{"train_examples": 123503, "crop_scale_min": 1, "arch": "efficientnet", "kernel_size": 5, "stem": "deep", "label_smoothing": 0.1, "max_precond_dim": 1024, "adamw_lr_other_params": 0.0008, "warmup_steps": 230, "adamw_weight_decay_other_params": 0}
Rows from block 5, named by matrix and row number. Rows with one number belong to one channel. Each number is 500 + 25 x the weight over the matrix's rms, rounded and kept within 0 to 999. All counts start at 0. Numbers have three digits each.
# convs0: expand pointwise conv (model.blocks.5.convs.0.weight, 384x128x1x1), inputs 64-127
# convs2: project pointwise conv (model.blocks.5.convs.2.weight, 128x384x1x1, transposed), outputs 64-127
convs0.6:524525544512441486460491543486471525461507505484473430479483464525500511501501515518508476493466488479511493534491508456511468480497525514539528498529468558443534511507546494499468529469512503
convs2.6:545520462486528510468485467533499505514528564461488500501520553497462559429475518512475532470482484562450523458494503459471514499507495500492503519504485451466520443499435510495457511558504519
convs0.7:510551509516478511512510464572484499476503501506531471500502527505474554459485520533498497507481491523540482516533459508511521498517462517531485529502451486496534486495498519505524524505487561
convs2.7:506528526482530510525506518515443555530481447457478472507501467466469485528474546496470500488453508495472499504519462486456480498516531478522503475551480521475463471499511515539534499523490513
convs0.8:459494474497518494473497479494482500499496518541510466458538550521483514494518480461488510480488510522479517501504483505546526484509506484517506522518480512500527519489519449530490515488539512
convs2.8:508466496534500495448492522523486475504489486521467478485507500507461481502498485511507516492504542506501495507531473472552479468481449467542527486514483518488513514464482481509505479487573463
convs0.9:452493491478520499478499475495517406550489515504512465491491476494508502473490537510466526512465476513496490504543475484501508480452510510534522509498473517491477489472512487481473478482497511
convs2.9:521507508488474486470513531492522476446466472499482496460517455498472497469522467526509511553484552500514519484523488472515555508474548504499506526543495485532535493555500544516503503538521537
convs0.10:533521535455472445482473482461522511456482512520507516495484530502507491509511521484531492522531508489488480500548489464498492536523516494452538501507517523503510484520509468528513501501506477
convs2.10:496488493470528507445502491534461511510495462537520488468568512499498494462482444500494508480543471492508528510457472479528511505488572511536499477486476493464486506516463488515505489501486515
convs0.11:494480461523464506474496499478514458471503494567502491510516540492477500496503520510511517492506500497486468472533477463486523473467516535493530507506524497481461493482510493499512510487518470
convs2.11:497528477484516551459493475477501520469488509505463486520495515490529485513496485492552471463489508509541470456510514494486527536481466473487508505526479470494483507513500524475487506513452471
convs0.12:497499498484475489475488520489481453510516502483524499460498505525495472535503562528522511508507548494561549533542491520501506471496536493512522498537476534550483475467500478497529483531537513
convs2.12:511508486468459464514506506527499504485485518499470513456494493566471490497516502486423544482487509504489495464517500466455501526522486501500501513457483508517474488516509481513511509506478516
convs0.13:499488494493512517483499473464488469512517490474500484461476516497513478506474542508523528510518488465526476524483478485497543542506429467474476517464493475535480508491496485516478548489495509
convs2.13:495480462521493489474493510512501507484476500522504503450526505506475522479463472512513488541505499464513482538533475479518535525467503473456493495460536443534514505542545506511506492469478467
convs0.14:477526532533543506499505512533498510495475493519489542472496507461510504501476531500528534495474533475488468518521523508485503477535485520494528524492466491517462475500538484491475530501481499
convs2.14:482513527506482490516491486518540475473523514459468541502563498505506463498468519495517471494499501470485486470513503473497492536492533489495506466482534499506463450532507506580475506484483506
convs0.15:509490516505484510556462519493488457462516512493473508450560467518493517513551533525501498485550487463525514519506453498556440539543515516481514527505502520467511512482480550544526487508483519
convs2.15:507481468490500476492498514503524499509550454478498523483525483573522513574502508466492505498467483489469485503517469514461491496499532525511493496478476510522488509453536522484505520513532523
convs0.16:489483489531497491554546519481487473486490502499495473506490513507477547509507467507497520494475492515517526489487532488512517488523509546482452534464492451502496507486525486512539517479492490
convs2.16:540504512487525530475467480483522525495548453498515483484521489460517471497492470477476536483518506450491455487527470541463484477493501499527482517497485487523491517466459455483478501524517448
convs0.17:532473466499554533476482514549451503505492523492500526450522499452520530472503509492502499491509473519521464547478519515484524524467481515503522493505478503492521496494518454447465519481517454
convs2.17:510513488460453465480521432479524518511522488529457412507470451468534502511536482526533512503508494537479521499486467472531485476462527525516523519500513476541547481492530500545543526485471478
convs0.18:541493522462459503479485507533508532497491525477474505493512494508473502476499460482498507478511519482488511499509510507484486488552497511526512543486515499512497525504430503512466477498525488
convs2.18:529549443488503479435517532510508542496512504500544493531474527496475512496504502477553522526508522526525540553483488531500503465496498492440539570520496508543515513513528491556502492502506529
convs0.19:513524505505527553547493507528488524480523496480469493502523501517545466491476481440503496506468475544518489473459533485499503476540469490481503526517560497475470522537491498497489537493544495
convs2.19:482505508481521455502518510455499478539503428484487481466499523470526466497462506508545527472491521500509547488522485502494488534497528509461481478512493538510544530533490534526505533502477482
convs0.20:484498520492460495505547509533468484490450495536531482532492512500476500477503483547542553471509526513512487510508498475504507519512485525505469494508482505487499478460517498462529498491535502
convs2.20:457512503492479490531517538498446512505502523518505485509471489509523559497467513453466531522508497497525514494452490500551524497502515500478533547465529466476472499557481456469503522560445477
convs0.22:514488502482518529509507486463482526439486477499465491517476542454461537513493495502525496513544468507580495491482525506536507474532484535544463462464505514468514482505489500465501521506486476
convs2.22:494465556486505510522500481489473452518562471506493554527483478496499500457459467513555493488455469473503526502488462479480541463527481497476500462531512459497496515509497487498463503546512484
convs0.23:501458501483509511507494501511523495484501527536518475470495521545481518486499514465508501442452493517498518496546446496501478505530501551516564455527532484472523502515524520490540537512529501
convs2.23:534484563514511502480501479486532513475488496454490508518506511474481534515518505457507550557452500485493495472479495519527525513481506520489500518496517517459497442460483507487537485523492538
convs0.24:517487508448568491453500496509498507480452507510476494506520510512493541491475513471508483489496523481510480533535472508498498512509500500514505497502540540517495434490524584527525487505570510
convs2.24:461525477521505510495479550476525496450511481527485491522466491461522512475556516550513492508498467482522474505472528504556553537525532486509457507444505521509502514486496499473515516427516511
convs0.25:490555517487515537552533510460478474484453516468506480510481502516502506494515547458474523480497476473498490519439527477504472522491532552500472509519435480444468520487516454551501531519480497
convs2.25:462514515526539507497463513551513553501482473490500506503487478547493534514550482473524529473427498505495492505499533507510514473438497476468555499498571490525505509538533475492474510497496502
convs0.26:492514482530472479472485505480502530566541513469497519500532508500525457479493496493529525525486508538511464522472535480483506515482507488521457499477476467501525543468539528455476516467486475
convs2.26:515511502472493470501448465530502471497509499506525505514489485443520503539521520482543484573475494477515459520469502521527497521555510494496502461508528529465479470484485476545548479514530461
convs0.27:477550509515479543555510507530521485528525474498503472523529506488497483484527449532516478461530504510509509473530472477509518510525465509482506519474488477511517507480505486472477489489503544
convs2.27:493510464509471492458500531519472553473505510478474487504519478531491480497505509505523521478447512522472462492505479463472510462477523528553539538497505502502539483483486482488489486492511494
convs0.28:520484473478490515493557507515463477479523515487500512537494513451473450542520479538475521515488483491476536547493524539474486523487549487481451482533520502501474487494520476493497514492510504
convs2.28:485519520457529526489566537479465542489495546503557466497527481499546473490501519489512493512480475519472501486479480496492453532475545477496494505490515474504529516518497524510509506512507481
convs0.29:492522470521509498555461530526470501510479552516539501501544502487502503462504471474520438495522457507472510487495490487506476443491443506492536496494503506510504507477519540505512517499568503
convs2.29:445529528474518485488460542499475454540544477530474502541540494527539455473459453513526430450495487517489493490548535519471512497521465553516472481505543517510502480497518518508489518488525511
convs0.30:488502481468518529528500542507505516513504494520512475501519491461517487521470495525471487524492472464491515496485516540495499468484488510514449492513515523424433528487503472492505474480481527
convs2.30:510486499497487501490501495489525502541507482489469524545517503512490479484427524463461474515449505471475482543478464494510482546491518488475495512484482515522485517499501474543520492483481493
convs0.31:526501529470482483491497465507515453458529544513502553458509521527484517506487486531481508503492517523530502508470492543492539565515511513512482491489488513508536521521505482532468483495466472
convs2.31:493503521513505523511486502568542481505488504493491461529510505512477490518484507480530451496498545507445503488486496546485483514491499466529502487491560504492516516474450501502496551528498490
convs0.32:541497536523506509447491475493505499474498528486501502434477495501495491536491487511515478516504466511496486548510523463519534486546446509520506495493488517458438496484461448475477508498471476
convs2.32:486524478473498522507512541536490488500478452494465505483551515461497486475506503469519511501524502492511505481480491485502469554540490508478518501498488488531552496525472473529465476488512462
convs0.33:483500535522482529499506511499534489525457515494482511536508496518488507525519475512479485477487484489520535466495513501508510512479465509523509515482466487472506458488460490489520512536501502
convs2.33:486500531503505460530490551527568489486488489494443497465498529505469514467490452471526521417518510512542495527505504511483417506530509520505503466461491458514471500481527458496458484473510503
convs0.34:472489513527478471486478488470484521478523511450489513446515513480498489536469514472487488540520458462532530514511491487538502456504497476494496457520523489509463518444483538462458526500524492
convs2.34:560525500490489538530528507473496517499497472521488517505518510461532469507481521518510481467494477474519495496490528496494470546476492464498518518489460494486507549495529538516440499502523519
convs0.35:499512545492509501461533500492474516513529503454476494530503557525492503491494483543505491464542501487467508496523508521494442523518467508485481483519511510512491516495472465455543446505437535
convs2.35:491504435485485510480527510536492489491460484538514533478481485490503517551502489508489512510406472452508514525488484482486506490509484495490473524505521502458456485535528510499492519520519483
convs0.36:469489483493476456529506497496494536496491529510480513501560478425493482503506523497522488499504548496470536490481523530477496460498453489484498513509498519478551507475453514496527494481518499
convs2.36:540485514490503503504489526490514461483494515528498525532460541480512493525505530532504468525512509437520528513527504535522490483469522475474454477482513463479492461531522495500466495511517539
convs0.37:502494501487503553501521500526552509518483507479532507520503510490506458484500522446528500492508509532491484496496487510537480443516528494442540502489500496487510493505506489522442472509486447
convs2.37:490506492501498519560464523418521487486475443530496501497470526476507499468492533480495507465524498513463498525476577484539463501495465525519509482514559467504459488508498515509489527501526505
convs0.38:450503490495456538495479444525460485534497451459494506504514519442498501503516535470501519507474521472493477533479456530536489522513440508490530503445483467524500478510470513478478450504485502
convs2.38:508500512533491513541455525500508487542506498475517483532568490534508507483494490468511466481504484540488497525487469478502536506523494502502487480496509507502497503505442492487493507499483508
convs0.39:488470498537495530519514507443521465487498513478503479505447493487531493427484471486511501477461500460525464494479458561516542483491479511486531448552486474501496481520494502484492494479490497
convs2.39:479484538511500481532488506501503535490446517506505453510432471502567480506504469527503520512478502486476521519517499494510497497502497459466474481539515516501517482533493503543534491492482500
convs0.40:494533512490516496494476480483505534520470452495507501499479477501493460500527470530486516488570505528482468519516502510449484548518512474473444519479491462491466522495525506445528481498426505
convs2.40:493495504510495453479511479469515484506486512489517513486529482493440470514506498504486514489481459515579506458501486493511476518487478479508507533486492487519528458513485502509457514544515517
convs0.41:494456514474528523501525500437496516475486529481488529444531536455471511508515505523516483497499478473512507521539466483524510452497478512526483489511526514504517531488493496499530485495499510
convs2.41:504452501505489487482484519485523500462545472495479533483468452492522502474497472480490493501500545544485514514504497550482511497526483523478500498473500488496464506522522524502418514466536469
convs0.42:502545486505486539507484493469513530492480526506463475453501489504539514526489533504485476468487502488484500475472509522512484451485503490497475520499450542500512500476564471510459556514509470
convs2.42:486535473517545454553487460506560533482510524503510508545539498493526532552501495470544487482518490473449520503489489498476482506478519486501505447511501529489506498502488507496529455513524510
convs0.43:540494521512466523485481456474495492539519483515499489507505467489505521525495485502536471497522490502520482511497505478543451513512472501486519518502524536520502489483450525482487511488476523
convs2.43:503455467477493502467524465489547507528514475522494558510494477500503531500458475509476491496472486484460497499466463511478543534472499474486495535478497515462524470522496520489515537495486533
convs0.44:462493510541499516493535487474520496470489503496490517490522510481483535500517501471551541545457498492517529472514522483523468521520466535491544491466489516518491545469521482474473530526487506
convs2.44:515523518565473521473532506468539514489504513501459466534515495537487512518562507503546479479486499508466500531461524426479537521508542471489439471500473501456520490511490506531500473496485516
convs0.45:514485494519517525521501461468463558493487523486502518558485524503496500536509531491464509502510510493488516453519513476507511464533488470497487500518502531483501430474524478482483470498522509
convs2.45:474479532526558511494475516459488487515497491565475491535465485467488509522455558550471528506554534477500489504507493543488465481507482518509516497503552500509546495467456479519544496481448532
convs0.46:469469527453512537491479511469467472506485513510525481495467533461528490512466457459500518532521501510521508528516501521503469514523524547458490461495511510514500486501515477485514515499506523
convs2.46:493506508476491490461475550467507509482535512561509559502485488492482528491472480456482505503475529507484514494522507505511503516513503540527477525488514529495522540543497558528503495528508490
convs0.47:507505519510519479520501518471528475501471488510509467469542514529509487470518519518568486525542527489465497462494458539535469502483499497498516489470515533520498506493506549528537491516477501
convs2.47:514494494470519530496491500516510486527485526504531500498457518508480529532492508490506455462511509489536443512510523489483499484513511491528493501537478530500495482482480482507543506456450490
convs0.48:523511482514480524453493514506462497542472548433462501478530506511459529536501488448546481492519520540506498524484540466466532557489511508532504472471484550439485522510492497505509508535488485
convs2.48:529482501491507539496478484505491465463510537482478503503498508513519484496511480498453531515506514521485500516518527515500471483501543491489474478526504485511461491453500508474535455477534488
convs0.49:459466518473486488556490471501461517481507477530514519469500514465515541522520533501468492503506489503530527520471478540458493531528494474534503491493462510472505509515431521501466513496454484
convs2.49:537492492535514505572507501491514487516483493523516521531464527477489497513496481517512531480527495440489509459487537510476475454506501512503488533535489480457492438472506483513493500506517467
convs0.50:532481504485467524549499488552497521476516494506519487462477539491507532512516489503501470507545480555486503477476484514505496525494444469501494515524499460449433486511513500503511522475473507
convs2.50:509515515545524517461525504570537534488525472513519482522515534507488524495481485510505446490477521493508480469537527455463493500527475481509534491505504480546487469495522504483505461498517509
convs0.51:533524474517489507512486473502512521520523496482493493437493485516463540504516546481513497484521497509511501484509467520472500523518473476495496481499534465501516503504529483494511448501502509
convs2.51:490475490470509524507480493499512499524528469490490483529487490494497511533530488481476517507495485453532495509501476484530484516473483514508460503479543500503496505463480493455517490466449528
convs0.52:501548467502515483546529457458497531493517479509495497495470488515519486521484471436492499524516530507483489473468505469529511543481506492538489519529509496494477475493534498432476525485494502
convs2.52:479483502538523485469516515450496479517527473541515527485488491503452468502503537525505510496449472478508458491539476503469535516497461503506496507537543481486484441501534467498492513486451497
convs0.53:529482543490520516539529538537517471485513557492506528496510507535510507511474494511537494512528504507527493480474500539495513475487538506432490525526515517499530499526508528457523467486514494
convs2.53:486503520445461538448500529496490511520492491505460464479516493464523507536487472543456492521465452520514508461513544543482445477528460477506548529475499501530492526431493471505511495505451507
convs0.55:512581523459473531473511487474478467510508491509475510492488531498488490509489577521494492472517517490505497493492574476480475514506486511483481509504470454503523463507511512503491484491481482
convs2.55:480474537534508502479496516549495531489496474502462569506470507481482543529474492518473459489513525483471462536481487528516495525514479519530466476482488446482495484474482498486520509516510484
convs0.56:432515456527465505516526492472540502509517508519516506489562506521514472494481500492492499485486476517471486511482538495503475492508494456486593488527509491523503498477519507476517506466463448
convs2.56:527473494471476498492557437484501546500454532440551512518517501475499507518508452535536469499515545503516540493489496470541454472489459562523502562450474440513500477550536482518506437502495507
convs0.57:479511455519543519524519517523476527454531528442502497512502517522482515491510509527496460482483445481452502520483532523498531504499501498467496505501488522473529509538520483467519523467524509
convs2.57:513478496509462498494523493503447465474484475510517516539469497519517541485512465540499482511499519490508478452520528568471493471516455505512505541533510435473487508458493518501530463478479485
convs0.58:511518498507491487498475453466542494531508549476499524529500533500559483533513471467446459510493452532519469509481483476429479522554483520526527524505472517557507461501516556522499511509446472
convs2.58:446511521459478515454516537491456492492505496482461503478504534527492502524456516472486520473485493512525502521462528515501522553466524500500453497516492492491539519491488477500521480504502506
convs0.59:488491571462528476525443474498496471479491464497502501494529477495508495480499492507532477427502525470491496576498510516476465507508533489516491495499493506520515509520531489528560506517510511
convs2.59:498511528511502514499519511499499515501500517528530469486519500500499455524496525521521506478494511516477496516490460506542495429484456519527449540507501493494506512444511526495486460532479474
convs0.60:508538552507517495538481479479513444482504512456501459512489534475494506496514470505493466475480540492482482491531510540578491450498501506495451504477484500526481511528523477478524525525473518
convs2.60:492506527492495462500521499505512464477466495487527471492507540479515515487474464472558480485534491529477486480513565452469513538529481531548487502509428500545475494522499486549520505467510503
convs0.61:488476488490498545509500521492497498449458494558503536504473525482534550504475448509477449512527507546485507474538491533475515531476478502517478483510488496532461482524495480487512483470498518
convs2.61:471549493460472501496537495491494502459501473464544499474491519528513499497473485493520501549540535516492509482490518490478504478467520501516551479472507489511520520502466489455497498515515561
convs0.62:494517528462521502549515437540497514505498479499495499526523484514517486520516486550503490516543466533492480507484493499468476485491499492466488500463501499505505432525495509514479502494493478
convs2.62:498498518497518484518504452493532488506522461512527515470494523508508440485525512515506542510523504476496451517495498495458449555487481560488500488481478503494472470537530485461485422547522490
convs0.63:490502539527530526554437439463460535487497511557515502530505512471477506539496496503514532522499536490494479482523518499534501475523482514512503500520549500521525497468491513480482484503515509
convs2.63:524550442544591484568467498490523475492464499482541508533504478509504472487542525438488508493517527478512522486465486481509477487502517512476461490536501514480505533518529493484525524560548493
convs0.64:509476530458518575484508459484488552491534482501572482501510466497483535528519469513530468484452478500461456512483540536535509493484508498484486471460478519508493528513528448476555473499484525
convs2.64:540549487476500514517499514489496523514501508492461421470514493512546545477498487481495535549484478553506506456500508484504529484479510553502530448493450457481488499518504465532504594530474498
convs0.65:472497475503507489520475529526477495481474498487457476483487539491510488497505532496449511505482468504457537507516504461492486543493533531501480480489535497477496494509510527522526539484496551
convs2.65:525490489515488459489512492469498476463516491503537505512541523464468529494434483481524478458444509532488483496499489543514496499447501518455477518512514485465478542477530516503514475514506515
convs0.66:480482518519492537474533554479502500463502500515479540500508500562518558506528511532519549491505549536510549491443549488463498504526492499496489487512481501491515491507499501475506480501525458
convs2.66:532544496541502527517486539490486524490464483494493542506461513459535492498551541492515513516550441520523507474553484536515498578511500476556453519538515507518527519507545513460500535540487486
convs0.67:508529472488503539509493487548486490514479480506501501510470500479550470499515513484515513478523519489462468509446515540472474504543497478480503521526519467483521508486527527507482500537475501
convs2.67:489550533500494538504495494525483490535544507489517471512507524493529464477480515478500495449511480495485471492456476474450511489540473471498507526534504496507515517490514486470500483520479516
convs0.68:521484495494474507544535502473479502484496497513422457466518521521456489493485486508557484505530535522480553491482480497495460519493543495538465498486478545504467465491521502491488529525486520
convs2.68:488497463528477532487489542442466511443470483457486492511469519453478473517455531473507495496475493466495542502530522490470482469512501551499481492490491536481487520496480454518472535491504535
convs0.69:463510471489497541516519425509518487498524518477500514510480473504490491503531468494452511505532492543504557486476511521504502531504494488500482492453509519494520488480548483529508510461467517
convs2.69:504520475559500479476492502506478505500504501467498516480536468485528486476519551471535473504498499485534406521494478454521491517469487520474497517506525525498509474565493499512557475485500515
convs0.70:502518532510504528484486478493499482530503508480475456482469518490489529500458517478501468520487477466479510477512508489537521490529479504474500473464419497539496470484539537482489482487522494
convs2.70:513504520514485526516514479464476501523515493516513543508478530503504526477503491483467497494530499507493465498482504488474472534540509498520500497523487552500512460486522516464529496497512503
convs0.71:517485485492489477468534543496521509486503488510511540484483522511519482475502487494478481500479463486520482524516468510480468491539513517512493488541535487486504519503491469487521466485555509
convs2.71:468502482537522487527535516519489487482539509489516481469505453482528490475502503494528517560525494538522486472515489504492462518520472464454469461506545462507482468478489475490490459502508458
convs0.72:500493494535476499463471508548481524512511484488466507531505504502516478483513513504506522490480478490538554532503497498519479491461548535484511456503511511508514513521528488460515523533511513
convs2.72:482495523560547470501526485510509562508500504455501509499530502490496506486510540505505487506517465494462536492501562498525472531512519476496500526596481514438502502479509495452508495463472512
convs0.73:490513528502542496522493500537507471483519497509517504503479510512460529516468530511483484502503526491451494501525536487521501521523523491533485505486494508434508482507511405464485491491489485
convs2.73:486512489470538471476460494466538491489460520450478489509480520508473510534483532528479475493527518518508442507473498541513483461475491491483520487517459489509485526534480501483456471523493503
convs0.74:525499580496497496535507469513466494431480508516523495480506534494465465464493432463473508456495474508573500470520515508517472508484463502526477499524552485487527475524448463517508462483488487
convs2.74:506533506478473484488454491461497517494482502505515519476465496452539486460506473477482513510530464464479470511496532532480457507463490530517556514534482516498528452500479438503513489505476514
convs0.75:481507496458465492481466475520503473484517555536452485535485538525489490499550490554533512525512533538511497535518502512503531502460473510530519528486497488502513512494548511486553532477508483
convs2.75:491479536490504499489442535483518491439485488509510494490501527478457470487525478457506463514464513456485532521506476454486516534527534444527526515497433557515488519497518511517481476447449451
convs0.76:480483488488486506501539530510512523516519498528539486444501526474482542497528496502479486506527484475474505547509501465523490499477467504527495543451447493515542436481501459509495451521507546
convs2.76:491457492449500522493480475470476503486506511506491495523483520466498475503512512476470508492532519489480465484486497489489478430478486499497498490539501458466509489450504499565472480480460482
convs0.77:481515502519484544476532503509524530542485538504456513501473492454449494502529536532504485498503502520489520502502472512495489503476485489491492480524505516497512514504460506470494512528469479
convs2.77:487507502482512526450524521505483519484524524480519515452479450522505491471491505495444522525478524520457536519508523519471489511472535479491463509496495502479471452463504547502512504474494522
convs0.78:496496478521483500525468462478515508566511503470531473491474526502558509478526533504499490508515520472506524492533542496528487516521470487481558508493541476520513520523496505455496468512490502
convs2.78:557520498537488505465505448488526510477478517509488492510497533472530504487510492500492487516520490552455489514471457479503499460477519504510470489505533485454486506496502506496509530482532475
convs0.79:495505547514465491529492498536520507478522475538539483507478500476464536503509507508495487513517518533487475506469476466515501453537501495543516463491482512535476502515487456477530493502486562
convs2.79:484513491500477519541487536498506525506487474463509463511480517572489534464467499459458508523496508492463509459541484462485413513459524511506529505535502469537535489488484498507504524468518478
convs0.80:521485506464497481525481520478495534504503527543475510505491462529476546467479539519518498524498482485504530481465533480501495483503482517533561446537511490507527503476482493521475506461468479
convs2.80:497475478485503482511511508480522524459465491484450490554476508465508538513532550502492479480546497447486469499495518491508519480491532492482486492507482455472492469495486487464565526491495497
convs0.81:498500521485481536502524510502513499512487502505499527450513512487507512531500484452502530502507493514521520511542514493517488526496490539518520525492469492498501520479468506465471487459480493
convs2.81:521495493488486533474474513512473506469530466507485481525478518494521454514559508457557510519485511538488536463514485535491522518485562453479517494495556472512528502500500510486479480522549526
convs0.82:502491490502527483524479476513488562518497548552528515500476493531512434472520531489454433538479493532491531499467485467515530496537487476504469488499501509496489497475475519466480529488516516
convs2.82:524492499498481516551543468518477497491513470497477437436507542507471485472522493485488499491527484467508494522499455498505474527546473511479521553494516515510497439496504553500536505487502493
convs0.83:489510496472476475522474490470499474478518530531494516533488536504557464497472515542529532475528491498522441495493482538450474445565497510501467511506502553555525520511481442466528499507505535
convs2.83:526513502534526541497490489477481557508484514523504502500486573543518509489527487505500516495503501542478496464481543521477509488510511500463512485512506494464494550515514506532518550483503521
convs0.84:528507527514468490499486483535491497507503492518466465463521486477488539531505467527514502487549495492504516501503523506476521486506506515522455490503512537515507496503527477487521518526492497
convs2.84:466504442495476470547520551488538460506493469478494506541505445511498485516474484526500501520518516508477441513490504541492500509515534485516508501512531498524507488506482485490478534520522547
convs0.85:482510501539503532481551495501479515514523516517500463480498523507506532491501507494534506510473489538470507464544512516505515470527483474546517460546454473514483494520533542476448482478498498
convs2.85:517510478469482539542477491520477496515514473463521527508427527534509496560534462498457468518527506501506471504456497481510500534531504535528465499482483483574516506488510425474495468526518482
convs0.86:519472517481491479504454531472519494504471532500494523468462495520471543471536501509486492529485518497538489502486512453461521530549496539495502482494473481479490521484484488502483492510492500
convs2.86:483518524460489516542536518516498522508522491480543488467496496497494511470514508469498457474508442495518485527484547523530534525481494529481525493487523488569516469566494520505451486520502504
convs0.87:464494502511513523474502488454525530567485485504477505512497519510461545496489480499496527540458499489477490533570449487530481504479516475493519480551512496513475464513477516527489500469468494
convs2.87:490563497493486469492487497473433473530532515469504551531479496471452560477512496530497568466471484511505546519515481557516477555467465488505542489527497512475503505504480547527490490482423525
convs0.88:476459515512458497475460460502483483531510538496476495501456493515512515522516505502480498517481479494469492523531519526483435484516515493478465498458486539485468475515482497485526454502502529
convs2.88:496522498478502534487470480520549502510515473505563488554519491437488504549516524506496483529538546523503497461523470448515498498471480496510457467530469489514501497489464466485527485501519485
convs0.89:485490459504482482487502520506495513514509506490488491527499448466514482427471508475477518482481519477489508487527560544491515489477476502536466523511525525493531526497522485529523531463473479
convs2.89:502513481552508491512450552526493503538486508508513529532484509529484521521525505516475457466528498537464513444486499514508445523501509533484480483471521511492512514499488480475494503488529490
convs0.90:501482546488504521543521525459518514549539499514512481508499538548464534506483489535492476487500483516499506511488475492483505479479494518515489464486490501519507478537512442497531530495495515
convs2.90:481448514513513524517491465490530458491528477535483518529551497515531537478510547512481445537498519567513483467516515543501487541519505501490473531496525526493434503458483516544479503488538538
convs0.91:492516501471541491513498503482528444482490518510490463519525529439556513519481503563480485533517439495488507483469492526486498533515498494458496499513502482510496500520501507483502489513492475
convs2.91:446514530486499535470512500498462498494487501561488505538484464501441485548499506492469527495500474475516470523434517496497492534468478541499527511483510523526537503505483527464516478510512459
convs0.92:476527532511510506490458483512491507555525475512486488469480513466495541523466526501472517466477448494562460498492479474522486521513477501521466479530482545526486493510493506442487494552495464
convs2.92:504453472479479483498521538505500516473499540449497510526495542510502539482510519499532464499535505531534474477498490529481523496521499477479486496516494474489480533525522539545507491497512469
convs0.93:535518521481519506492493545482517501516488464472484520468538482494468521484507509521493490520485508510514504467517510527514512502526520531492468491517513469536536514490525492530504487479503515
convs2.93:505501518514494488488466487478542511517468508491479492514499500550506497529481470490533437508540497515516495557487478492475510533479541511456529512499481539502466487456423481547485487501503472
convs0.192:508529530533491494490482514482489474488467481500517479465487532465527503459495492543481521523497479475501491527473475515487487501491490515484490496493509487460532547491488507440539509484466492
convs2.192:536503498511513518488494488509537525525477476512479477492527476449501488482532493475490497535516523486465561511446469521563521472504501485519478513534524490454464510497478511506508521496489537
convs0.193:508522533498519494479523519530511524494528478559525491496512497490504485527491493457501484509498508487530514497449537527491506477462467502518476521511515503457488520522498492483542536519507494
convs2.193:535524519549478491479487504488593486501466442497533544490451525510505480476492526498515455518487502459485547491503540463511492480496503462509540461510507495503510491500477490492543516541504438
convs0.194:547485490469533503441486522509517539555489529463504545476468507531475557510488490495510439481528488499468504478486493503480489500514471495478499504517498509511551503534487502511461485492510528
convs2.194:514556486514518545510516482518489478496504462503485513544542480468533495498521497516483494455515447495509538520519520470529517539485491505507493545530508499499479475503532477510542534525509486
convs0.195:543478482505518541456499521458514511476540523477467516519488517489518488493474513498528529511502465442477477474503485504516508501523490427520530517490522534501479475496523503512495530515489520
convs2.195:513484522513486506523461504527495547574551533526454523553522511487522470526516522518507514493524500465489515465488546497494531487558491464544505578511530481486451478562492492520460483501482469
convs0.196:524507483503458499500506482480498465492498521497523453506493501505531521460501468500431527484505519557526526512456504527525480557534499544516527514487508521476482506522465515457523490512471523
convs2.196:487526515484532493441487497480472492511500499524530499493513520553547499567485510493506482500480499481455505479519502540489509503504482499519509511539531533493499468446488517504502508483473512
convs0.197:479419513500470466511448525504496493523493506492474500442464518526544539497490498489436464533497519464537500495502492482520526511519500455530491481530544509468508490492509533484497500531474528
convs2.197:514508518466542498512473512485516479507488510488472480477495514498480494458550498512471503521490474462476472480474522491488497489465498488471491515527483528477501491512492517452505509466488504
convs0.198:522531497462482508512443494513506512497504496480465471524532493498465520550512504498490518483518539485482499510499494546518528496519479495467508462479499524476464491523468484513498509470487462
convs2.198:505428456484446535437527517497475486504514509522519493451498491523492505522461461490497505493502535488490504485475546504526523511488504476523518515499532472499521472492548530489515495443514508
convs0.199:519512512510517460548483519491496479450520464482467524505512518545452497461480509453507479534506425531480524483501464504527495478527465514505499481493468493486475495476490479470495495509496479
convs2.199:486529543477518527512460509512452472501517548449471495527487518514490491527499491483480496496491490479512459474508517496486509540473473501540475503456469506498476530513488525490486552511467539
convs0.200:502522546498578478482490515488502556524464527496476467501475545496450483514486515443531499498478511486483504496530511501478505470560543494537483492501482494537492480497525531489494544525505511
convs2.200:493512501525454455463489492486487503481480512509516471515487504506491526518507497536457483483484528512527453490533473495498486480494479524535517457522451508509495503514433497481554502506541481
convs0.201:544503485508431493515514509448506494474535509472521464501529497431545509463495526454561503493496514498512543495523502466518481512460459538550476449554488527521491501472486472466523498501535526
convs2.201:481525510485507519495548517464509520481473514533485522471524478509499442478506577484478509478480489468481520457481470486515512555513541535497478483524497518505490473471522494469530494535505479
convs0.202:524475480477473515519542499526500486507476510516468529466527501473492484493533478538532478464524480511520479490521469514481561525462449513519532512526519479542502502514521487489542498497487480
convs2.202:483484515526576509511484507553498456528476503534468525490510492503493496512503500494487519503509512505523510545518481513524418518493440496471514494554464487522492504500497515549466485502512517